config = dict(
    train_examples=77898,
    horizontal_flip=True,
    targets=['family'],
    num_classes=181,
    widths=[160, 272, 480, 848],
    optimizer='soap',
    merge_dims=True,
    one_sided=True,
    batch_size=64,
    decay_fraction=0.4,
)
Rows from block 4 of a small image embedding model, named by matrix and row number. Rows with one number belong to one channel. Each number is 128 + 32 x the weight over its row's rms, rounded and kept within 0 to 255. All counts start at 0. Numbers have three digits each. After the name is the row's rms in percent of the matrix's.
After each channel's rows are labels from the 100 images, of 14976, where the channel reaches its highest value: "patch colour" is the nearest of a few named colours to the mean colour under the peak. Only what is clearly more common there than usual is listed. The data: photos of plants, animals and fungi (iNaturalist). In brackets: how many of the 100.
# r30: branch 2 reduce pointwise conv (model.blocks.4.r3.0.weight, 120x272x1x1), inputs 25-49
# b30: branch 2 3x3 conv (model.blocks.4.b3.0.weight, 180x120x3x3, transposed, each kernel summed), outputs 26-51

r30.81 113:138173125134098141105158168132117178151157114190178094121082104081200124091
b30.81 111:128199213118143158160148182155129130134176139122126112196164154076131109147187
patch colour: brown (58)

r30.93 110:158103095143156189187174172114120156122116113140079091153060081097140146142
b30.93 098:167132134116178109111148138096154118128179071166112177157150143174138109137118
patch colour: brown (70)

r30.24 098:151148122134096120077123101232085125119158134128121152105167120113091114210
b30.24 104:145141194118185103081212186104067169133209164109105167166108126099172113103169
patch colour: pink (39)

r30.67 097:112097098096106188138153100128077129175107116159146205139162166090095107111
b30.67 083:112100174125108105121087181120116124145157147091116086138147165183157121133093
patch colour: grey (82)

r30.64 084:124114148151172077158091179111125105122125174098156116116162137144092108110
b30.64 112:184101147118184134111089134140158153156117141161122105065123100194175155157133
patch colour: white (35); pink (27)

r30.35 101:075204119077119214179204141148152179141088142114155112217134141113132122147
b30.35 097:182116120151150170086091094132156127141076089178154116065173095101141115154171
patch colour: green (31)

r30.68 077:137112146165087145128129123083132165158128120205180123112116132133143107092
b30.68 088:210129168099122131169102172194145155123154142168137143094200154142153137130144
patch colour: brown (74)

r30.40 094:123088092105151110156138148161147198151048167119093137147148111110150205186
b30.40 115:144093067161092136131160066090157097114087087176140145129134176102083170098118
patch colour: brown (52)

r30.76 094:111146161197143106130097143116112092172172089123120146134148148112078077093
b30.76 094:149123112129082150087126127137117126146072111145099100162118136190097108149094
patch colour: pink (32)

r30.77 093:109130109067109085130099137118107095181067105109107106095118164124066073128
b30.77 104:109126195141203126119159161116132179123140109119152133147124129153149145146126
patch colour: pink (27)

r30.32 110:132114145103080101083122212150158170113092156085112091080119110114113135113
b30.32 101:232115147220124144125149117144138162120152142176159191124112097164130147120092
patch colour: brown (64)

r30.105 103:081216152075144211134144113105153090090086136125084109139146142125115152122
b30.105 137:112136106193104155099061090151095150134095142103117105099108080153101123134143
patch colour: green (26)

r30.30 100:101173089133141061160115105026132148134125105130156149135109106088111116119
b30.30 091:146118099099147131141082082124199118130063071153063140132119169111114151103098
patch colour: brown (50)

r30.90 103:158129073104106139152142157137108170206124122112118118129123100094113145130
b30.90 076:069116123069121112149101124116101138148112165126140141183162130126126150098133
patch colour: brown (67)

r30.49 093:147137148071140113109104123097146143138124118096120090115112082107104084092
b30.49 077:072072078177131093094136126097094125119107058129074149123115144175113153101117
patch colour: brown (66)

r30.96 081:133104111158103068108123128124141081049130119174145131139068110116140118128
b30.96 084:156108163144107157134103126153138151115156147112153147211102188052112184149166
patch colour: black (33)

r30.3 095:173167164158135108178192127134131145152128111089109175170114126161129123114
b30.3 105:168136153116120099127158159079104162136106164138174177162102127216127107126165
patch colour: brown (49)

r30.44 103:080154162093118137093129115154085133137123168142132110108116111140121107129
b30.44 120:128086091123114131120124113068118151123099096138081108146055157182107173083084
patch colour: brown (65)

r30.98 093:154103213138105113119133098183080157103146065163151083168099096077183168176
b30.98 083:145082130112103185088147111073136102139139134146152121180083107140144152121121
patch colour: brown (54)

r30.119 113:160166128122150130135165167094133075182129165198205118142104145169137086096
b30.119 154:110127123135122138196112133178140207118116215149197132152155116158102134115149
patch colour: brown (59)

r30.109 118:191154150190190105102094229151154167129129151085088104089113098144183201129
b30.109 087:099113134211119149110070127152164131114127137161145133136161111105107156133151
patch colour: brown (53); orange (31)

r30.99 104:134118157121118095114110097108112141156114090122121114145098093072157114104
b30.99 118:176157144169115124119126141113145147125163104121145139192094166185142167143129
patch colour: brown (63)

r30.108 073:154139081122147179145156119176109165075108096121124070157063110077151192198
b30.108 078:075081092119116130157081111147159111102077135137120046107149158134053151092125
patch colour: brown (81)

r30.28 090:114085077103165141139114159115186136112155186133103165107201099161126143171
b30.28 093:090135169147127142129183146080113095121158123159128187165105140177137090077119
patch colour: grey (79)

r30.82 109:120111126147154172157164154103147126176138142150175143139158154134139090112
b30.82 106:090163145127142125121160125108115189179162133127123127088124137125159139158102
patch colour: grey (82)

r30.59 114:171169233182126093097091167128121137099151102099092111099095137118140123101
b30.59 092:179108161195129128141116129132151188103154178175155144111113121166125114104147
patch colour: brown (49)

r30.15 115:139082090159113123143137103204127076184191152071071137181188152174071104146
b30.15 139:110130161106102121171172147059114113138163114110155158204075208205159120139182
patch colour: pink (33); white (26)

r30.95 103:148172123160102105149125140126108146165112116120115067129060157077133161136
b30.95 111:117162122140109097141116098088100092124091117141105124218113124139083118078126
patch colour: brown (54)

r30.2 124:110177196156143112081074111121131173159107137142127122093103129121129125134
b30.2 118:082127134067107063130173115114104121090104141078154101187112160112077142111152
patch colour: pink (36)

r30.74 115:179185166178167139122123170147127164106140126139128140124144125149162106151
b30.74 110:120127091093128120122086094160147070157108099141087070098175086090105110191068
patch colour: brown (66)

r30.17 102:183114108124101190157184153139146134160085135171151175136153098127150132141
b30.17 104:137167105085121091142176135120066178168157186081167154170100088081153121183084
patch colour: brown (57)

r30.27 085:093173126087086140088127112151109119110127107171123173144092147161173166173
b30.27 082:095143142107143100097215154113153091123148095109159094140127155155115083173127
patch colour: grey (80)

r30.72 114:093132085048067082070084089115082098094030097094073093071080092073060087108
b30.72 130:059099128156173150133074147186171147098109133144132072086139102094109128114102
patch colour: cyan (35)