From a checkpoint of a small image embedding model.
Model: 7.68M parameters, arch inception, norm groupnorm, activation relu, depths [2, 2, 7, 2], widths [160, 272, 480, 848].
Training: soap at rate 0.0023, 7000 steps, batches of 64, held-out accuracy 33%.
Data: trained on photos of plants, animals and fungi (iNaturalist), 5.8 epochs.
Rows from block 3 of a small image embedding model, named by matrix and row number. Rows with one number belong to one channel. Each number is 500 + 50 x the weight over its row's rms, rounded and kept within 0 to 999. All counts start at 0. Numbers have three digits each.
After each channel's rows are labels from the 100 images, of 14976, where the channel reaches its highest value: "patch colour" is the nearest of a few named colours to the mean colour under the peak. Only what is clearly more common there than usual is listed. The data: photos of plants, animals and fungi (iNaturalist).
# r30: branch 2 reduce pointwise conv (model.blocks.3.r3.0.weight, 68x272x1x1), inputs 0-135
# b30: branch 2 3x3 conv (model.blocks.3.b3.0.weight, 102x68x3x3, transposed, each kernel summed), outputs 0-101

r30.34:480471588472564481437484496542495478481517463457459499542566497462457526483461483483488486414608480501470503457469459483484483444415527502481491436453598455476458432475506390437454474484403396422505544457583538491580538480471525532514567554631484519481511568482490513519504549504502524571610607528502401621536514533436531525585414507443482502559531489449552506538477393500522535513522509506496537473513505597
b30.34:420558432442351522481522542443510436495475425441534504444476495526511438533477507445514446507555507444465536387430492443464444539411504536550567493510445570452534524435482381425514548461433462500539369572488437474528515552488505524490503541494516413470486457493546438444447472387457566475507517512482486490
patch colour: grey

r30.41:471478471524539420417476454372466537503496434452431506584594486507438535536479503437461530447508477523516509446441427478467511501448343507465532436457524494465445489559573575502482488554540538466472561507561550515573587573493477642474530425529438550508537508489401469470520537533448495501460531530506456556486515471451497497522467600459472442416677554466531510513519428502429539506472484527431481508404460462
b30.41:493509360523512460492511477433554530453595532419499553610551460506455462567399446542544460442427516530588587498489517474487545462518422468469450508495528476522471540520493473466523497518512500516447518543494529373516504528511514472550553513510516504519547559571432445498542449558585510447454447437384455641
patch colour: yellow

r30.25:561513528487548521516463506539494502543466527529537513478489538558468454477474522441536495492453502475544458494541472520519510484501431517489461487516517519537507499530511527521539469485541527504526564486515424461446464651485478509483504507508404514497497496498463517371609421386508519555544509438491457692482397549508500451432460456412519453469536529546513427508463536489530407545534618435485428535502637527
b30.25:508533533452588445536527553507534472617512589534576520420585558521549557465441609531530503495483482508492568562504537505477468543538525457544521510477559448542547538506497538585491523527498561593614591473519511530535511491550592583451548473520535513490574507520484567533474527595520489543521584446548631445
patch colour: white

r30.65:503430489569569456492557554506553476530548417473500543541504511458582570573536532503503483459502525590448447483508572538552458466559424489458546509464499563427550492461470504515515524480521524509430491466511449491508513490426617483551536483435432459506577517469464490448461574545491380397559529443467450449486556503515544497534494361522468481480428580433482591555479444424409500429499613539577421446574590536
b30.65:462456556614452478451497488534451565513507459562436507546433545481454571433589473410502588491530409539524480630553512540503496433548533526500432438506420465351450460498540533473493504507535504430486452419493463450514565490575434427477493511545509512538467532477439460529579545570472478500436449524490513572
patch colour: brown

r30.62:501505449562561530501553557474456548425501396434443533544488462491457443520494505419497481434444527515537520473396535498481549425492564515474537518433508512408498508442457518500498513550615603498463441439447512449497471512462460479543521506485409464465523473493493512518500513458537440445462478543515491513430566505513564506454479494540515554512474420465417492437498541512458424498478431507600526489608507508
b30.62:532474547624478437620490479573477605511485570571507482582483470503490538440530515518509558536484514523514470565584543470491538516534455491530541473445523426557512477576563564603433575482461490533535518497504475537438534463485514504491507478513505511479497593527583545470614647634485440498549499478497537549
patch colour: brown

r30.63:496499503503487509512476462509458468456491545484469439496483493416506403530460446467444467479450457486522479517523519497424556503490523506511475489507453534544517544485474592525524572616539545541458490531495475537489478511383499635524504445477483465419449445457405446478464464495419547454442495610414608463476431591480541406441538497453524497397511484504462482449504578406478457480544414420611480419467523452
b30.63:549413516486535584446398492447565470444557430486481506492465444550488536479485478407518503465424439485502480582513468541473455503576512501467438462541481488507545557629489553600458483544448558474518653557513399470587530519514528490544480432508490550450399450513439438472522505559413494432484482486466522495
patch colour: brown

r30.57:437583605567492547455563517523468455467473558504436578533485531480550484601484479499500552488548436532503502496471511558559555492504512460546550474565479594503590530540539606577612504554533584557540467463511516432481423533340512480570491456390381478562536458544499565456572560492431457490451511504443556452520516446491563500411524600526442513331566512400416469452542457470582492536535492448556430460462531437
b30.57:574518578552540518441477461464606612504526445501465485542500488441481439608534474495507571483566589583543525559573494608490525442547540467454497453493500474483492458533522554513507472647556448489472533476516563516508461488540469482604457484445451570498494454603462492449587527568531583516466532437455471463
patch colour: brown

r30.45:508460374462442455504470405479463461511476423441441516468439505502480535498469534531528475507470539473484505531479539524504478498532493522468519495574479500455516484448440466502518407496448456498461421431553535498468548432496433504457440488463549612446500464422448454429559530550646508514472605422664544428465469452537460454654531473540514440475497433471458530431458480478495579495415456557588522448455470464
b30.45:473508418432497534477580586465484408465613479537528536461492491533555491554480544500529431534565457450480534485432530457524466604534496532556591563596479527455568546570523480574533572485514542524544489525484551470483545527600536492543506569634557517548494594522447454561418395456450502472510504472524528503
patch colour: grey

r30.8:500481481533513547490512474544498487489488480513503406482471522447485422590508497568428484492462506502411500472485446401430512503469482478484384517481602568442565514514537631515562509525699658531470557635409476457521470494422477451521489583644450443479482443490553448476490447422452461502453427512490484410503444489465588450427560513504445550533500457499565449445484503461554575496498498473507442526527424530
b30.8:429418468542451459522449538472449567461497528480554524559467456493483493523511516489494514471474406482489461477509440448456515522441506561490585361533488532517441451492493508544491593464517449497484470444517535399446544425546447494428476468532554426581581599526553447515565584619474444504542398486604502526
patch colour: brown

r30.1:461528457558512459464539442498487462576483403511497468520466537495442489585459526498483463469386525506464460489516567516568478428619447367526407485488514593434527492439500543507472495494517549496458511485447590498500496471481629527486590453445439390421521526386528463537419497617494448561421455447583483476606493471561468554433485466571392501439480453434495600493471430557561509434518519529471503532477352633
b30.1:496474527548546423415449445576460531493451574428453481538473509536545441499506529525398495488510565564518467552590527612431508434487557474529430582557476444477487445494485592489436421538541469512520564554564468548478465539466438524451521496497480548545553422452523567518523493510585463568492562498347462532
patch colour: grey