Weights of a small image embedding model: activation relu, widths [160, 272, 480, 848].
Rows from block 4 of a small image embedding model, named by matrix and row number. Each number is 128 + 32 x the weight over its row's rms, rounded and kept within 0 to 255. All counts start at 0. Numbers have three digits each. After the name is the row's rms in percent of the matrix's.
After each channel's rows are labels from the 100 images, of 14976, where the channel reaches its highest value: "responds to" is what is common among them; "place" is the part of the image that holds the peak. Only what is clearly more common there than usual is listed. The data: photos of plants, animals and fungi (iNaturalist).
# r30: branch 2 reduce pointwise conv (model.blocks.4.r3.0.weight, 120x272x1x1), inputs 175-199

r30.58 068:142129110135116097199121168166131164125124167129142099161066116079129137117
responds to: phylum Tracheophyta; kingdom Plantae
place: top right

r30.107 063:125181135117103148196219154105134118123106127154145134139103149111169102118
responds to: phylum Arthropoda; class Insecta; order Lepidoptera; family: Lycaenidae
place: centre

r30.46 115:140156165132126144115122142149123128121115118165158128179135108150127141127
responds to: order Passeriformes
place: centre

r30.36 103:103156204165202149102082095090119123164133094109142130168153077124147164158
responds to: class Insecta; order Odonata; family: Coenagrionidae
place: middle left

r30.20 100:156162127142145132122184087117193147158102181116142145173183121174174146194
responds to: phylum Chordata; class Aves; order Anseriformes; family: Anatidae
place: centre

r30.12 096:112136163153204169134085144118104127185186040098190119155148131124113159090
responds to: order Anseriformes; family: Anatidae
place: centre; top left

r30.101 098:161142116118126139137156151167158130193145199121106106115141172134195164118
responds to: class Insecta; phylum Arthropoda
place: top right

r30.1 102:127117114130077101121083173081132184189126114116110137147150135113092109137
responds to: order Anseriformes; family: Anatidae
place: centre

r30.79 119:104091084039111090152169113089166134177136099071086171127114163078167083148
responds to: phylum Chordata; class Aves; order Anseriformes; family: Anatidae
place: centre

r30.87 091:171148130113113090142152169084160144115094137110113144086105163107124134102
responds to: order Charadriiformes
place: centre

r30.50 095:128096154160102163112151172107116146094117136153138161120100117129077146099
responds to: class Aves
place: centre

r30.111 112:121124085133107130071100182158116090101174097109160119126173150130111109188
responds to: phylum Arthropoda; class Insecta; order Lepidoptera; family: Nymphalidae
place: centre

r30.16 090:144120132135131143149141107137115119101099231123098139155111158075131187137
responds to: phylum Chordata; class Aves; order Charadriiformes
place: centre; middle left

r30.14 112:114126122106059112093127112164147153110177117103126145194125163135143109106
responds to: order Anseriformes; family: Anatidae
place: centre

r30.63 106:117100104136131124125187044135154141106124102146060131089152084145176098059
responds to: phylum Arthropoda; class Insecta
place: centre

r30.100 101:165155130128171084042203148128163158184117169153108071140117111177174108116
responds to: order Coleoptera; family: Coccinellidae
place: centre

r30.91 102:140073164185118205136077145163121120075150059139109198122170103114070140151
responds to: phylum Arthropoda; class Insecta; order Coleoptera; family: Coccinellidae
place: centre

r30.75 106:138190120137138128136154115151091155093174127096174145198120174153158112034
responds to: class Aves; order Anseriformes; family: Anatidae; order: Charadriiformes
place: centre; middle right

r30.5 085:142149127145108206100121051131123107050131094169087122122164078048095150140
responds to: phylum Arthropoda; class Insecta
place: centre

r30.13 099:140147150196152119083149179131161161157115073127182137190138144140132201187
responds to: order Accipitriformes
place: top left

r30.86 107:155134145140111112154204131126128111196140118139142154097164160103120133126
responds to: phylum Chordata; class Aves
place: centre

r30.112 102:216127037145138092135056147189205140255121149113108143145114093094112132185
responds to: phylum Arthropoda; class Insecta; order Lepidoptera
place: top right

r30.33 093:150191138157128169124138170139130170056160152170181108171156163166145107178
responds to: class Aves; order Charadriiformes
place: centre

r30.10 106:162124150157158130130100148093086148147161140129121167101097133109084122154
responds to: class Aves
place: centre

r30.116 097:147178138159134128123096160139151190176188141107188139229110174164110104098
responds to: phylum Arthropoda; class Insecta
place: top right

r30.57 069:119110095080041103166072074093115103098092120126140142112133110109103114157
responds to: class Aves
place: centre

r30.8 092:163165168189093106135115133124160148105132132126143157103140107176115143109
responds to: phylum Chordata; class Aves; order Anseriformes; family: Anatidae
place: centre

r30.85 099:107106181124117108066110131127091093154107108102101186157195102133175133108
responds to: phylum Chordata; class Aves; order Anseriformes; family: Anatidae
place: centre

r30.4 114:174120088097082142209124141144072058085117086139139142143168134175199077091
responds to: order Charadriiformes
place: centre

r30.80 089:150085067132097099148138121156140159084099087136126125118104101094170063110
responds to: phylum Arthropoda
place: centre

r30.53 100:119196141126056111118149180142117119234105156148138108148085167112165108093
responds to: order Accipitriformes
place: top left

r30.106 138:137118113124124130222171158158140160168118142178109164103109165124143105139
responds to: phylum Arthropoda; class Insecta; order Coleoptera; family: Coccinellidae
place: centre

r30.115 110:115117121135136140114154138140129137080184139139126091124102159164139125176
responds to: phylum Arthropoda; class Insecta; order Lepidoptera
place: top centre

r30.71 102:150138165196112158174150124122158103138155128152129096169155142162180168082
responds to: order Accipitriformes
place: centre

r30.9 108:107119114176189150152121134097124114114138119121127153120126079127096125177
responds to: phylum Tracheophyta; kingdom Plantae
place: top left

r30.88 099:121128091103113124155140130170146145135197080149132117232125126146176077101
responds to: phylum Chordata; class Aves; order Anseriformes; family: Anatidae
place: centre

r30.60 106:179130122132121154120146095123111147100115177167127132139120124103142120123
responds to: phylum Chordata; class Aves
place: centre

r30.66 086:094128129088085129150114066146102135070115138169183078185143133125143124078
responds to: phylum Chordata; class Aves; order Anseriformes; family: Anatidae
place: centre

r30.90 103:081152139095102118148139128089155086121096110088171018145129072085112181078
responds to: phylum Arthropoda; class Insecta; order Lepidoptera
place: centre

r30.89 105:138110052128115124141201093133170103103098104130090130125151117121199106074
responds to: order Passeriformes
place: centre